Rows from block 3, named by matrix and row number. Each number is 500 + 25 x the weight over its row's rms, rounded and kept within 0 to 999. All counts start at 0. Numbers have three digits each. After the name is the row's rms in percent of the matrix's.
# conv: 3x3 conv (model.enc.1.1.conv.weight, 128x128x3x3, standardized in use), inputs 75-89, a 3x3 kernel for each
conv.21 096:478500511504514499524522512506505505482485491517514496492486496507468487508511506510517513530565519487510499515540535494497506482487485489479464500533517526563536543524471505533553472501504492473488477469479476457477506501506480442462498505502469498529542541507520495460485491471531536505510523493474460463523517511509528517521510526491502518509480506532509532510547537461504483475511498496518503511540514
conv.22 095:486515501452473463434458459507512497487503497455472474519477465471436471434469480485500473479474466452463472489525496482488477471459459562543558530544556501505521501523499515556535464483515504482478486471483462459463490485472467475472462466451496499502474487516498512497487507509485529541501528525511507512524528527506531522546506501528487498500447480494475487547539548493504510536541526482491495477536526
conv.23 098:494500473503522494482521508544531530500509505483518508507506490484517473466472448477524479494503502505493508488507524464460491459458470519481475484495490488489485496503511501496470512532535490510509479464503464482478497517511518486500470462458496504501464460487446479491483484505467483472505512505474490477484506504528530523527458495533482518516487512483476499502494507539536546486552491487460481500519500
conv.24 107:471492487456492510480487524486501476500478483495493519513574411518568482487503512514518542499497527530517506491449491514503509474481488501484438477470460481485488481514522504516519462487469489517500485482464534485511505517491476489452503518526482470464506483454490488468481447470463496484455492472498525536490518515496515502532502526521586489484591458484505495518511485511523471476475510496496521498493526
conv.25 097:511514478504500495466462490488501495496495511530510536524473547485509510433445463494487488546553511487505468500519498506491488486474472491494488474497518503490475494488472497496467517519501488486479527480459477508513473481480483467460576555528544535504512532522478493512479490489525526502528525526550535520531508490480486484480470453502497472498465522482478479537502464505517499487502483518520502480496497
conv.26 106:488436486509493489509506499499498502498518508516500507528471559525542472500529533484513577550457460517591528533528501493461475479504479485523490461485496504489504552530544505477477530506509485487515491478467515530543524519511503511545504499513475464482522504447482508517497498484501495490494494502494483501486482498496500488511493512496487497471500502501518507489472490445463473493486484485490496491505516
conv.27 096:483476490496531503474572527495486474503498474476524483495508544531452515521495496490521533511488530508475526517513525494495514517498519499444463506492498471459491502490483497517487494503482486495474478481453489487469526539508529520514499495470473508511505499514486468457519514515527532510522511487487477462490488464498530486472557532477551525464532517529537535514523497500477471491520505458517493449593533
conv.28 098:542530514512508486514519470506522525481486487502505496533523515485479487519512529537531493517481485541508464535511463515509497521520467487512488496537516494493470488512480505509523506531513479468497471478511496508527483475487511505450478481476507518509508520537482498506468503478489530500491526499479485497481487507492497525510486489507482496467524512500518494473473482466500484501510505500524516481507528
conv.29 097:516504489460454461502496505511503498512514514499500499485467460474477490507518504515547505506512510511492479490483499481511545508508493478496476508530518478500503455471478531529493472499491508534519485499507485500513489507506505492471513493494509484477495493506514500472515505516533548532520520499542528505528525508490493517483472529486483519477497497497525515561516449530524511541518490498496518487491495
conv.30 102:510511519501502518505505522485502505494510522470491509524525532512501491477475470508498481532508500505494487507518495506506492449475496483466470500492492521511509518496504488449414521524506505492484550513479518534548489489501512486473509476460517507472484484451499485484508486437517468410519503468505488476504494483510510503476468472480490480488512511518501489521517495492523544480489495511500525509508515
conv.31 097:503518453508573505484550530488483498501512500513545538552538469526495483490476479535500505519488530504488501471431524506460476506501495511444477518470454561548515514498534516516515507502497504468487478478448464487510547530501483456456462480507518492521491487520523510502465460489512482440526529474517526485503537491500527495532459524519495506467522457509501482530532484499482468484480496529526521490543491
conv.32 096:499495494476497521469478513494485458502501486516519522486448446461468472463473473506508508499493479519496495435451473501488489519515489457472490520508480501504486468496495467478483477483491480476514491482501512508502491483530480462473488492485492494490509520517496518515494460453478473486496490495518511503524522527533534537487507490487481479523509503513494489512490454530534506487461478511500514510502517
conv.33 090:502512489509539517534508530522492493551492486526488512517496423555490504513482495477556511534509522529500471465485467503495465498525500524453479513504486472461459460476508469490480493530493485501503498533491501513501482523485471481488499532523474512506534511456510499461498477460505515488498527495532539529523583557493537532479508455502550504478498512486496481472542520468503506471507492497531482476510502
conv.34 107:466455473533516505509476457519511498499518514525529540453468500503513461490468472496528504547551517495491516514503479454454475486497501483502480455451478461503539514521518484496536571550545473485504473480485516524526460496510533510497535517512485494477516497459485501502511494453467452457504503509517516503486496497502503508509495517519507519498523500497495471469489501502502482505498497504492444478480492
conv.35 097:513518505540546465506543527512524519536546477527524506492520493539487416523477482485529537538504516526527530460513499497518530506528486495472482486447489469460495512490502475459536493488474467482482478473537510518530476472497467492479498478490440503532483536543516526529442454502453454501464491499533499498510481509468481500484517532482495522465517481485456481450467479486489465476487479502500526521513498
conv.36 100:513512522465469495542551527493490487508504498486485502500535543456419454534502464517551522467466528493468476521520498468482505513513479484475478486485472513503516509519524501513512439456463542520493487489529481504511489487495535553535515528518516521518485461473499482460499486482464442428517517518458446448479472482485484483508509499521489486507506487544556538524525516488470472506503507490473489527525511
conv.37 094:513522478484511517530568526526530527463482496453459469545491484507523519523513507485476518516532495510544497532539522530563543481499480479480464483475480459453462511497492560547519537531518499490465525544520486492488478464477544589555576552511487482476496496520452457502472479479481508482475485449533528510511515494538523515470490513490490507476492500504538507537531518477457473497484460478542496501538527
conv.38 090:485454472477480453489493534478484503462470481480498509544476455448451505483478465536531497496507506529533473553579571512512504508492487470488506496515522501501500516533508515515481491469426509503542469435462468480504536530506498482478502490504506503497508516496515509486512505503466430419474443427473433424478457433504488458510492506513499495491507521529517524503471465509505501501485464482455489513506485
conv.39 100:500516518501517535481480492502515515516524522493510509476494489508504517499506488503532517478477506462478458489508515518524536519515502487478479502504514510496481506506508474495539469484480467501536513533532516499498528500484514505487471498541468489497540516524485486487509495490470479491505516517499511521518521531501496494502504507490474482495498504512480484526517519485494517496494475475490519487501493
conv.40 097:505527510494484482497503490529558551528528523517507497479464442491449440493516490517511509500494480500516479471516523492506527507504487512487503486505540494496520469481480462494471472477480476467464461427400521495483467476507472466465487474466499508494505497489495486467435416420461459446503495485493486474496483486528520519519430475511474490515496503479489510482464459518503487502525514498487484519516509
conv.41 100:475507504478494497466485493515497487517501496503489503485471472461460490467491518500499514479492530492518541497500496500484479499505505554549552548551546539530537497514501544573560545547527501539504561582551464488480498513482533546500500508478520532517532530518505524515524527523612608571557574552546564541533540528506513501494487488525528537493489492515514498526537533504519508502546528498539526528559533
conv.42 104:481483489432438446491508510452431448473454458464483494502477472463462524512549537518523486502510512519532493467483474485515509505516501448444443486508506441454473526518523500483495502487494526539534511517554508506501501514508501513500491485476488490493515511502501476475506505504452420449460439448483482492481486485469459476522493506517498487496491488522524510475455471498487504503512506475475501494483494
conv.43 096:535553514538538530505534532508543532493520565502525549499518543489514536495472483512512518470505516486503510515492508506480509500502523503493477501526521466476481490507504518485455499501474526505515552492458505496499496500508508513478530499473536473451504438451490483480516504484535496453494476460512495476513485455477469463491453508511498494483499475505525522529527481499503479507516481511496498514531489
conv.44 098:496501473494525473474500463486506478478494472422444409536502516478567527468528463486514483483489491495526529493492509482464508520506515503506500485497494433421436515529515517547511508506519505523528530538533491509482521517503497488475503528522497488497494480498490493494519521522524537529487493491498491496508503496501499495518520529532525525486477458495492503503490495493508491461472496499445469524549545
conv.45 102:494461509510496498530520501516488475516496500497493509532530514520502486519499467527573514533519513547511493540530490512527523493522507481471471501473477495485485510497512446461489499489472500504485507478476493492502512525537519548529494481497496481479495483470504490507492480470403389427465485516456452459462452485473480510545519497533494492512513487500526521483488500509501515482498480481491504497484527
conv.46 101:484463471513479486494460462498470473518501484513508503475472488519508489490482483487489509483493488460460464467503511486535541464494488504499511499490503479487492483496501496516578497507538489504517467496531528515520509510525489501510477489514488485499497496513462477509475488506474510563493504533512515532492502525503500503491514534474498540482480511461491529476515560513493490476476470482491492511498501
conv.47 095:511492478517517531541492532493497483501498493550523535516536473507452447466459485556516492547533496511500504482490494509524486484528501510462456516519496500546517486473513527493507506493496465473477461439444463486499498508506483514503481447456512507496529529521500478486479478500506497481491514507511522528519538533540512512469567487505569507480514503519530505435480479492514478479498492524496468555501495
conv.48 094:457460495493472505491477505491518528480507529514510510543515526503531517507505497503485502469496498487502515513515514472430408522542509518555522501532508496501449498520499536529482500491480481477490487490465474484517493485428483465449499511519514516518493504504506496461514526473527513424490485444509526476536544486498496494516470447513500459515499487492486475542519421475516505513512461488512466477479476
conv.49 095:493501497472504524462480516473484484484502512499492510481493546531544528515503504486516483450508498437492495514524506492495491481510472524525495551535535572555553467524532476479471435497529503496502522497467491502483462476491517524518484491501546482482534503530485529540514522503489505481483527534503518495459461473475485539523494514508515507490519488488511508499488496517524505475474525503500512476477519
conv.50 102:488498497501510515457455486513509488510511507492489504489479479506500477494492543495479480543568522492528564490498512517510498496510539513522514495479498487517538491500477502485474525518506470514536537559497522477517500477468466444432488491488507520519542536520498481488514503504439456501512526507476474473512529534500510506501487504472484504467474499507502485524538535489498503482475503519541532468457459
conv.51 097:512502491495471494488454464472480468516513499486492487474447503526494543524516511511506509490515490509509507477483486488523503486496492483495482504512516481494499454481478527516470491504465508494489530538467538537532500485509472430448574556545475487468465521497494476439475492485530517470498505491519516510525525508496467455501518483462513461484438490469490487479471457491499478532545535480543471546547500
conv.52 095:511523494505514445498509476509495480483505469492527483496495421473562496501542492500502479474460487492494497491488531481490512467479473506502457510475455487471432498496498526535497521508495477503494496523515459502509499499471523522497509522507484492511450464540460489527493491501503519537497522517504511502500527515502516508477497482506537529459507503488495487481488475494505516479468457465481489482498519
conv.53 106:505513518483465461507489471500532511482486484521512509506553506471494519520551510509545509491490494503503487489507495523568507511525466463464442503496503492483502500495480548530509518487482511509493514496494507488504510491487478480470502515512519512515475491522498491491511522493529524517496500482521523532532519531484478498477536497523575512491545481514550514487491459497514513500483467515507523488468517
conv.54 109:478478477502498488509513500529517526508510498519526530474455466503503479501511502470449490497531506504511497456482491498518524477500517499501502501515530498500505488486470424457482494487466510510510467500508521530528465478479504485482535523533467476498511511516474485489509516506470495490512528520495488484499504502512518517512510528501492522474497523509503507476462459509491503492518513509524489484504498
conv.55 099:532502476484459440532507477542531506497477471501475451497487478483490491525516500496514495486505486476514516533526504504516504482498524494497481536504456512530515501518488534542521487507505498539509498560525493533505510519527454510538514522494482523513509509488486501494493507503515529515517527521526525510518524501517521520494521511484546520492548511491507496505555556496518503452494494474521510495534513
conv.56 092:493498493464462459502474497484474483502480499518486527532511502453449465510500471498525521483477492485500494486467473496488502513508529501508468495516490509522529496507511482522521473486480497516503448491460456514498504521507486512503487493461499515483466472478507540514493488480505536539512518500505532508514550534467470469502499496493507516508453527489522504473527533487491486510547483478520464478511494
conv.57 113:530487495509498548482490533535511478489507521468460496493510559512538490501493464503508505526535512516503500521500484487473493466510536492539512511507444496485500501498483513491532520546536513497511516523505497509499492493489484527511520528502518506519504505491517497514494496486509485501444488550456447488485489504483507524484479513482471522489520494482485489494511489489489453492479501495490525514487492
conv.58 099:468493496463508532464517549495506517505501509518524519521500511500509529497518518485499515479505506460478518490490492492485485479475481505484514522507537531538554458473516493497497470487505499504521492477479479485485508494496501507506493488512546511513562480464540490484503511527525526510505505479542535541508526523526532513491450471512471481541443469488465503525505529512501501518514526493506514476569489
conv.59 107:454479488469461492469446475501487506518494505445400456497507556509489460468480476524523495515535508513547527481461481494484501530518514495514488489497478485483488485462443506497514508503510495487465483510486516532486520518504494521506505523511496521507548554522517527515483496485465466477503517522486498506483475469504519509498464532487435532501492502482507508559580562502541511446440454495536527503523508
conv.60 099:475502512486442478527533513531523496511518545494487507507511479505507513482501514477486520488542481517542498494482504498566517459513530505526503482499522456505495475503520517547514456520512505504505482537463546501484505508518509498485505523511465493487538544468462476484474508496389503549449485493461511525413485507513502478520512520481528494496481496530535495477537527496484493535515543500555509495508496
conv.61 089:500530506541530483505499481489507515475491497525531504503501542510502466496490478486515509509497482460496515507528515491496513515522511515519517481477491514529521496498512511548570474490508505482488545506483518508482502509512507510511493484477515531528482513528474487500513524524547540535519515512527516525518507499489504503510488491498476492497447471512506511559523502477476489493496466519539480514541470
conv.62 098:494467465530502498555563494488511487469503495489517468528469548517501554484475507499545523494490457493525522504533508496505491486511504499506531489475488491514497521513489541546523503523521490459460494519520488514500478489490550534531512502513465499467458489494467482489501504486522536523486505504564552521525496470526495448484568477510485519513430520529553525513518521523531518526520497486528480511500459
conv.63 105:475488509491473486516513553513529530510518519475476483518511516494507487459491507481464494493516514449482517521516539502498495493479499488517501491514524486479477501515512493486518468471478481492490469519521493505496510495489520500452501512516518508499530565568493504508537541534463462496513493447469482482497480476546530515517496513502501523486519497487509483485472486532526484514489510515510492505484517
conv.64 105:466481491468473485492498530493478491502494501480458493474437497480454501449452475493492508499557545490507536533533530500491490495482465483484492449445446454472484483513512501551536485519504506519493496519506479511503516531498515511496502508470510539494502522495503505455497507498512517473475505483489499491484501481504528522492479492485477511483470518498489486520557513502541510470496453471508464488518486
conv.65 093:499485498484482482483505499494509504476509511440500468510520538471480498489470481517489464471503481496495495497499467511500458515508494488510507501496520505491509510512483551522435476484488500499504507461467480487508538545526511513464496468464532516498504491480530520477521497492523506487510528502510493498557530517546558527450514515465541499455560486506499489549521494500526514526463520513476487498552546
conv.66 101:443429453453434475461456475518517530463447487469467495518506511503473486479472528518554526510515493487484500471480501516504482523505495507506524475452470501514521488481502505518514495509502511509484536555498514517511515528486541547514553558542495492498497472495487481506507499499477484483497501488496498507518534525483498488549464521554503530528486486536560531542556528502501488498525515552554541474483491
conv.67 094:486484465499491464482497472532539531519522520504519516467438483528509490492489468500499495496511500500475479466483489479482481485487497580591577523511529569550555505516487504491478490503498493504507492498480495492506470473473476482485534548513525538539521535528501512530492495492511516508541531522522543535521547542543568556524517491501510493491502491486487478508536520478470462530546523481528495484540535
conv.68 102:496494500501499487529506507515535520516536517552553527467429462484481496505486460545546520506491502500528462524560530485503508489510480463444449519547520518527515511540531509481473492510491496493497519474492486497504503504504453455467539532548499496491495511511512517507463496496482499485516516513482463470512507511456442456511513503504523499478496493502504496497496510529545545529552536515488504493512508
conv.69 100:511525508499509479475539504535550550493511501469498473480507522485511520528508537498466469508489497504484505503484469508521490486490471527504509518483495511491504479460450481491488512530529469459460478475480498522515501513509493511504494511493478481459472484493465493510488490488492499492525533517511525514508518505557595565471484493497489483529527468478484493474478470521501494525503514492512501496613578
conv.70 097:472487510483451462529534486468483489475465466488474457493515512533460524487463547461469505500546495487539499517515488459538499484481523527545504504496495502485503532500497536541537507507488495496520470475499523502496519500485530523510494481484482494485510566530525520521484501496463481520501497482467450501488455479577539495457539481495557512521437509522555513512505508531515502513477533474551484539530494
conv.71 101:518526509488493493487488487498521517523565535472511493520525533467484471518551526503521511495508498491482493482521493492496492491508493500504488531541519548550540504501507499503493498508489509511518504496504508527508498506516517518508526546546504515529536541537488520519452438470477480482503477462466466457461441438412382391514521528502499494498547485469459477507499512508503503503540510489488515515535532
conv.72 108:510506524508497500493531487530521513497504510479511511540459535497531504478489484522496523465521504464523525520479465475487499465463542492500466517508465493478457494484452498483459519519494506503491505499454501516499512474480501474481518478448485479483477461449486484501515490451510456453492460486478471476507485465513490447508540535537559555533523542498519495505495504510498506496497473496532453532521430
conv.73 105:493532547502507469487452453464520523509533511497483482490526541543511464491519561517527529566491502501507516500467432510526513532533466539491447428446475480503507530513479522518526525523487485474492487501520498495510505480462466466422465487510517541515539537519509545521494504477501490487498500477547546529525519519523513513510483492512489498504521490464487490498503486483486474494470482476502520506498490
conv.74 106:471450458496509509469486488552559557491502484475493488455449510543533501498500483487534548519513508468500490521531538495516520493504511514519507489501490522532544517510509506509505530537536512507533487485498528524525518522523515503515513499500494492486531542509506503492477477488373360376525520519488471482529492495541528527487522497488514503462489505500498499532511519516524521473469490487493492516526532
conv.75 090:520487498520470457503483460530536538527530509470475470512466486521457502485456453516539512506537490484506482526558525483519521464475472481467473512529526468505516511493485503493478504488481501514498522487485477461455498513516522510509515477464502510485487502503478483478507509495532513487473467469514497479525497489522502487463487472502438457506437464500523537521506486496493503495543514510502457494478444
conv.76 096:504511498480474474469440489496502478537543517501512512492496461500512489529549518457473489488511515520519527478461463535539502498519515490491491540532534537551542482508512506511483517509516463485486495507497494485484521530498491499489490509491467490481482501485471477467521527506488492495449442464518534517495503503498521511503480500500480500503496504536548545505532539525546522524546539511534541494495539
conv.77 097:512518480504496492486472440496486468530528496525529493475508517516517523497480480473502484473479485495495487507478457540493497519502490478485487564573514523537488518514497449477421501517522512502506490484500503506524522527518503481505516482475512493466493482468544529517521516496531498464494518508500504482534523492496499502517476506505496499525493509537522491504502449502534545521508479495502517533528509
conv.78 105:486515537507490526511479519501510496507502500506513524440471483487463463522496472501473503468517485509535504471483522492516487537542536509549529527522504499536562500513515549534529481494501497460498489539539497470493472493492497504492491501479494506496506512516529506496502509487504501517473494490512494477482491496471466450490478493513462477547485495491508500512514509474460457535530534506521525510462470
conv.79 096:512528504500508462479472431520525480518519489480498468478466464514492482536504474482529475531550488529526506495515468484517507502539492523517482482496448454473478465465443462489469482498499503537540511491506504500497465496531488497504518519526480493488533515498480492463490499480470495497485533534475492492483513536483506526518482486531493489535513514474514501463499542476503506488542527507540543524544530
conv.80 100:500506499495493499494476473512501506539526519531517524474488484499502494504498508481477498509491501477486493462482519466520517495512495538507504529503514535525535457478511472514593488508536487511501476506518516511511512493481474491513513544572517495501545560552501485493473487497473490519502510518479483495497505510500508519491463500500497530495473506483481479515514505545541514504489493488496496509480502
conv.81 103:466495506487489485537527490502496488527516512509508506550515524487454472519533532513509519517538493542542522508523511530542521545552530515500484511535523486485464504497485496508467488487486493480472488502482533542528482485484482496505533549541511527489528520505488489503523520517502517496454427442520531517492484467443406420490512469487504503529450561490516511504540522497495492499518503490532509511537524
conv.82 107:489487506521522526529514527514507498520531508474463471502459482500507519485461463483496512486510504498476507505509535476471453490504523507509515509484500485477497475464497521468404530509498485497501490505485496509508536528525516491480505514478519524544528529512491495499490487470511513485509508525490487466501485484519500494497495494495501489495508490531511518513508532519490496496512482500523517503510505
conv.83 100:516512505529493464511534510534541552487459453554537539511474460513492493533493518498499476478533484449450501513519505470481507497497519474492498495466475539512500469466482496487480511512496527503493473519564496492505487479463483517521498495501522535519492490490505517534509503512495496511540541535502496497494494503494495493480479492505486514482507490502533529516518489500473482544535533484534518423431432
conv.84 105:490466462520504499514540526472468487518509494533542522492478490527506511475508488484503503488508482473489499499529526480500530518499491492510489475508494483467466475482517509526529513525509504523513492492553518519521485495494484483492482459464506518509491515551513495474484487506436405418512465423476458476474473466488464463499484514505466490507507504465502526504473486496489519498511503452462498523481467
conv.85 090:502487483521522517490491485503486477506517507515514499444463480497511465489493482475476503480497477462498517478499481464475481485502511545512504491505511500532545497504501469452429504513488457460492507502542514536530483475493474496538515491483493495516512495507514520515496519541519507495539528511522508517521516517533527518474497510467484486497499495470472480506476488504488473479476526544497525500506497
conv.86 102:503509510526516511575527503528525515511516513515516514523508539499522531443519513521536502523525465531550512511544527521514517555555554496540522466515514490516511503514498502484471497500491497466498530487491526502499515503501503483503499496502502505477530533507537535530506510506499491475469453469499473477474425435445370372515516500492496499497478520465460489487473495492474470494543552490458473501428409
conv.87 098:490509489496507486490484501493494507495487500507488501500512490529467479488462482506526497470467471472500491532529516494489492513511506541537536547562553534540515544544521520534521523510481473479457484474493474473487517512497520519510508520529519535534512504536519524524506505503538556537498512496449435442474467458460463457511523491520552517527556511533528518499521497491513494499509508543541532530544529
conv.88 100:477458468498464494492475506500495496492507503515517505483492486486508551468489532489500514474479475484496491485522540488520501477483469532535513468512552536551540515499520499487475504502501520500495499466450448479496504514524511482455520490489510506476545546511508541501531506475532524490522534504511486477487485503486502523512492496513529522509503529525516480510485444475487511483503520514503491471492513
conv.89 103:497499487518510498525523506497526513479493482545536526520519503517516488532471489533522508516488516509512514530535521520492469535541505515515511467463470486480473506498492504457459502538556506501513499482501525530541516505511527534498571552531520521525564575538508523537480472466477461439489488499480471459483476477466470476500480471500486492495503510461455442493489503503526513491482509512500503496500503
conv.90 101:525540502509512489470498504521531515514516509494501499476470494482464535481514533513518497487512484489511494531536484533538511505503501472498507497540523513553532492500486511507501518513504501484509497482523491483524514505485501492481467468480498489485493494511516508484496502494506510499511518501459454469474468476476476475497479502506484516517491529483478494480489508502520519515530531506510510501493511
conv.91 098:502459490496455484498458500494474496521503497536513505517476488508504510502510517532522496535525497507486474468509523488518517532540498514482502518509538522510537497481498477489542500489525499497509467486497510497475500510525485519535455473481447491498480536536477494485483506522478507523498510528487477483498486487488471501501574465509567492487566473476477468505517524499514511485464509498492501478442492
conv.92 101:476493534503523543493514504499498527500511530515519527446493475486497517489500485548537488515523513542500483504504532531553519523553514450447473498502504501494484466481517511505491523495477531519530493465477537526540485508491490487482498506520495496489501509492497494477411374393455449457480474486480465452447440452474449471477486463493527483495513474497482492458452476492489505477451464481468482490494520
conv.93 108:485498464473508489515515520518537507480506492508532512503499493476486548494523512512481493507488494520536518530531497546554517523532500448459465462489481476482485478480487501481469502492481483483528432448466490478465478476476480485462476475467495500492501502481490474461462463468466467474493480469526530527508508510506507510492434472491467478482463499486499491489480480484488478517498494483491489478500472
conv.94 095:495492514506468484505448475503505505512504489523495497481485453518459463514487516491496498487530500511521516464526542445511512523517501510495486502476528494478494518514503514520515484469513503520506484517471485509493493483495513530510477525515490509496445539533473504524491516517471514538476480512486475477482464479497482489504503481521562520533521517513534522502496487509486480515489494478518487458457503
conv.95 097:492514517500527524514525501491508512515544537474502498529525520507505521505528497485510506519513496521509498499514519496506510472487480458477469474501480473477445469483482478476452486469480519516524493489504514523522476474476506476467488497483472448464513488531463468485462442440457452435439420417465491500445454473496465466500494491505495486493490496497483486491481480498503519520514506508489501469492505
conv.96 100:509512495462473486469493511462448466430409418489473492541566519535505482504480519487480487482496510484480505472447489493490504493504489478454479480449461492496500505493463504515533511522514504501497493499494521501494521522526526517505505504517470481469512514501509505523494480477502499506538539533520538525514525509543556537491473480480528490482537510486484497514550533529534504465449472522529507532547507
conv.97 096:517494504503513503480487490518512490461451441518509502513495539528534515528527517501542530494493484501468475487481487496492496497486493469470466467448431510503494498508503464458446496516519495476489508497501510515489486494497492487511514507496509501505497479456510485498495500474502499470536521501490486478516510499544539516538504471526499497501473536475464446471471482509526514491470466504503501510539506
conv.98 096:497492471508503502482478477491504511502518532472495510470460451525501505531500456486501503490499489489489505461502511492508507456481464484471509508523546490497529528543527503535533498504496473476503466473493525514512519509493538522510490515547464471478552500452468479488502513528451505546475502517505519511497506499530496457485499495502490480480495490537506496459499542486481489510529502518502498523529496
conv.99 108:509478532463484510442542542527517504503503486495504462502469522511494530521499493499509522530527546549548549496513503497522529521475480490466488516503513477416477495486483507510502457500523479486511462470513474485515510525521517535515476499480478481495499516533475497507502520526462503497498532514489467466477483479468522512532551481534568482536577480537532534524488510512488496490485505478495523481572590
conv.100 084:493509510507515508494497498495521506476502484469476460480512492494490473475459457488523500522543513497503481517517484514536503498513470483487480460478476469483478507504466506505495503516494479498494505495488467451452490491466488496469463473472470489491456471471473482476518538506517531496490519499498503499488485496487485496473472488472502478457517467476484473472474460471480472530541543494504516490493518
conv.101 102:452473460507514525518517547503516513523539543505509516455475486470505510482493464478466478501503519485486473552526545554515499510498478496513520516504494521528499526505515503486468502502487497492501509484476480508527501491478503533523515514519516497484461456466507498492522503475538488426510479442541526499536507477476473473495516491490494491516480519526527505530520490494494488503510516490510499512511528
conv.102 100:537502529529453478533493496526533510508530521482491477475484527484493538481487523510493515474527527529508530478510499508577484502560568470479465515455483480469492502488483518473482514476502484478494477507470518491507486514512479487521506529496480491470506521457460507484487505478499503522485491512511488478518471480537489494456581507448584489479583490525515495448502518456479469488480521515510481526497538
conv.103 094:499509505484486481500467477521494487521478463509493493505502491544519514523502477475473489503516518494500500495488496495483473473537505521509504529505508499501510497478488454493533495536536513504518471488509523522543468489525495503502491472473477487503502515512495491510507516524483528561475525555471488501466504522466495512511488503506478494508477485510490480491521560473478482490539552508545530511520543
conv.104 096:479525451477508481449507498497507467505503502489513501518573449497485486507478498482478484499529522503487494477469537478491503490506507534452448524493498506505533467480512509506524506524513505498471497492531473480494497485472480482493483503513461471479489513527463488451484480517500508518503522501496520534481527544500546534505537525483523503512541495466484490503501499530497492549506503515521522498567557
conv.105 102:517522503496467427459456443504527529463480486512509514479474484511493485471467467489497472484515522508534531488501520491463473503528533515510509476505514538550547470502507510476480520512511518513508515518484490537535492491479477479490500524524486494495496496502547540513471479490494520513457452479462429435505507484504501485458460500462471505456458498493473477496502466490504505443455460501478464511528514
conv.106 095:472504510467478479462479485477515511475465465458488502482554479497490527516523470490518504458461527496453470499509542466460496501520526496507537519537517542541536552530517458539565512519500545475474489483555508520504516527503502497489478504516472498494494525511505520510488507510486486488522520514481470482527513512536535524488485534509515495503529487504496504519545501522540499540529529497497518492492516
conv.107 096:449494497439454472505480464488472453516520516533532540508518511481502524530516503479487497501473480535515493485487493561562543487518547490480477537500486533524521517505484477511531456481489501507501500506501504468458527542552481478487477464481459474451540548514531546548506497519498532557451487507502510527498498529447468475517502531491486518478480507520497479487519545517504490476519525478519499491498464
conv.108 097:468480500461468482495483475485486498462465481484486499540513494505495502441450458524517488500474479501490489452477504494487469518522485449455454465455473502509529501519514507523517487486480544511522488485481455473483505509508485497507482481484491498483503513495499489507475492487492518507510542520520520497524531506542553533486542472508506491485449470539507479530520497514533515511486520512487471517542551
conv.109 098:496495501475478504490489505491471487481467484490489498499486505465437500451480507454476486540557538488503498496478499479480479507518504493498487527527518526514502510495484487467462501505483506503497494513487517524477479491483496495493494487479489508505533550514509509496507503501469456451482493476474457447498472458497499471488523499479515473492550517490477470492486438527520516466453463507518507484466471
conv.110 097:532505498484471448499510517509529514487513491480501501482520492543513490513516522491518500538487539463504472504519512498526521467483463501494490481481506534524526506507500533527528516525525462497479510501500491485505506525531523540513476486494504520518482523538482491484507513519477482503509514513493470481493468485504507515508493526521467522477530480499510506550523539479482504522507511513520537531525527
conv.111 107:468461534498470552524476544493468507494440501517480522527495574453479521473501505487515513483510482494504504515516474488495483489519502449505523451519496508529501511508467481482481472480566505490471500493469514533471470495489492508516480520513525495452525485479483482512489516479491509499484482534496503481509470479522459506531517491469486530479477574501469467486512503501534533487503493505474499551471466
conv.112 104:527535499508515482491483470487483486497497499505507503526513493521490494503478462492518487498514469508507471482500521484487506491481478500494479510498490500513526505526528517503520490506513489487485499495483500475459518511518521518528549527517478462491515495509508508492510512520494500515513512523499498491483470464506489482506476468513496482506494485482480499485489492542526498505516516501497483524516492
conv.113 102:521527548500448490514415469535548534509515487511505491466493521468542485477504511532508502522517501529525520514503512498504495511520545532558506541534510522516491504496502502459497513478529453451489472487497474469487494458498496474496459446451493512505509542498499514526509506499485479518470452519510485497514442487523482518483549492507569531519577495516509514496479485527546503541498547528494499512466520
conv.114 110:500478471513501512453476513515526537520512497526543535515522507493480481491472485488533487478487521496485519491528528494497497475506524458495527496480460535541505538509510509492461491524522470494498508487519513541541508509480461482496485480480517518514469495511524516515468461467498459444533537541465483488501482472489481474502486523523484505508488508524484488500520509510515494525532522476482547507472487
conv.115 099:520497488534494481513507504508502473511490443493494471490505511539543493556521462444461477465498518506484509489506478486503505484505512520505479533525506470456469505518499470496467497513504500503490495486504504488503502505509495504512543521493515505519494473482515509502497510498491515483482496494506504476487477463477438439515519471514510466527510484467490501473464483521516516501503495491485462516488469
conv.116 098:539506490488482500476449479539527513514521503489467481490485545491514478497483482492481518527506503475439468547508527494497524475485514507529496551530528524513525521520512513507507504503504491497506505519498528548543511525525501541531532527503522510517527528501536535525529517510464400383449455475471447421467441443468501521507498519526510539509500511474513528532496467502509505504479476500526526514500538
conv.117 096:533528534502513521511512504469509510501545518525560529518502498505507530491525471514525510487509499523506496491501501499501496511535551508549552502535531512501508495498478493503472483467465538511515473468468504513503537521518478450450487511522501476491519522517494498497522491468501470430491463452502489482483475464459438432516492516518513517502512507500485493455451474505528537520521551491436446527512517
conv.118 109:507519498518525499482491473512539534527536541508519512503515510511512504481447463521518512520507505485496513528530478505519480504521483517523531515507523502511503508522510512522504480505501473465471502487490488493507505518505499521491510517488507503485497519526514535539484501477499511490494522490472485483450456460448456450517495495501486501497482492475492495499518521486516504504539522491522504492504506
conv.119 104:504499489529532531467464482515523499485494461509503492502534512498530493471451477501505513494510514505496495479458490458459449509546516500513524423371392513497496464461458449440475490516527508511516522500511529526525465476494516513503492478483469475501485485490472490516444451447418419420476481487500507492499495496498490501528488541501473527495493510461448461532537517509531512471430470457432441504474500
conv.120 101:514514529477453465512483495538532536488464480497458468485507464553513522480478512480509503500502503488517520473458446520539519484498497461482494457449430472484483482449447490507520510532545500505519515568525494487494471502513508517502549551555519517521482509508498491498446446450507510508490484491483469486517509500498513518518460527512521509502457532527525515507536537460457450458456477478518503532531495
conv.121 093:539552528481517508500534543508552528516562547476512519487493517503513524505502503491495483502526495516494477511522498514508485499496492482488475505530538520514495474495489503497480532534528493499485543524514519520529507477478491482472552545524479483509530531523480489478504495462511509469520517503444441437492478461528525508514478506498494480501502489462465463474461454532544512462481481538550519514565534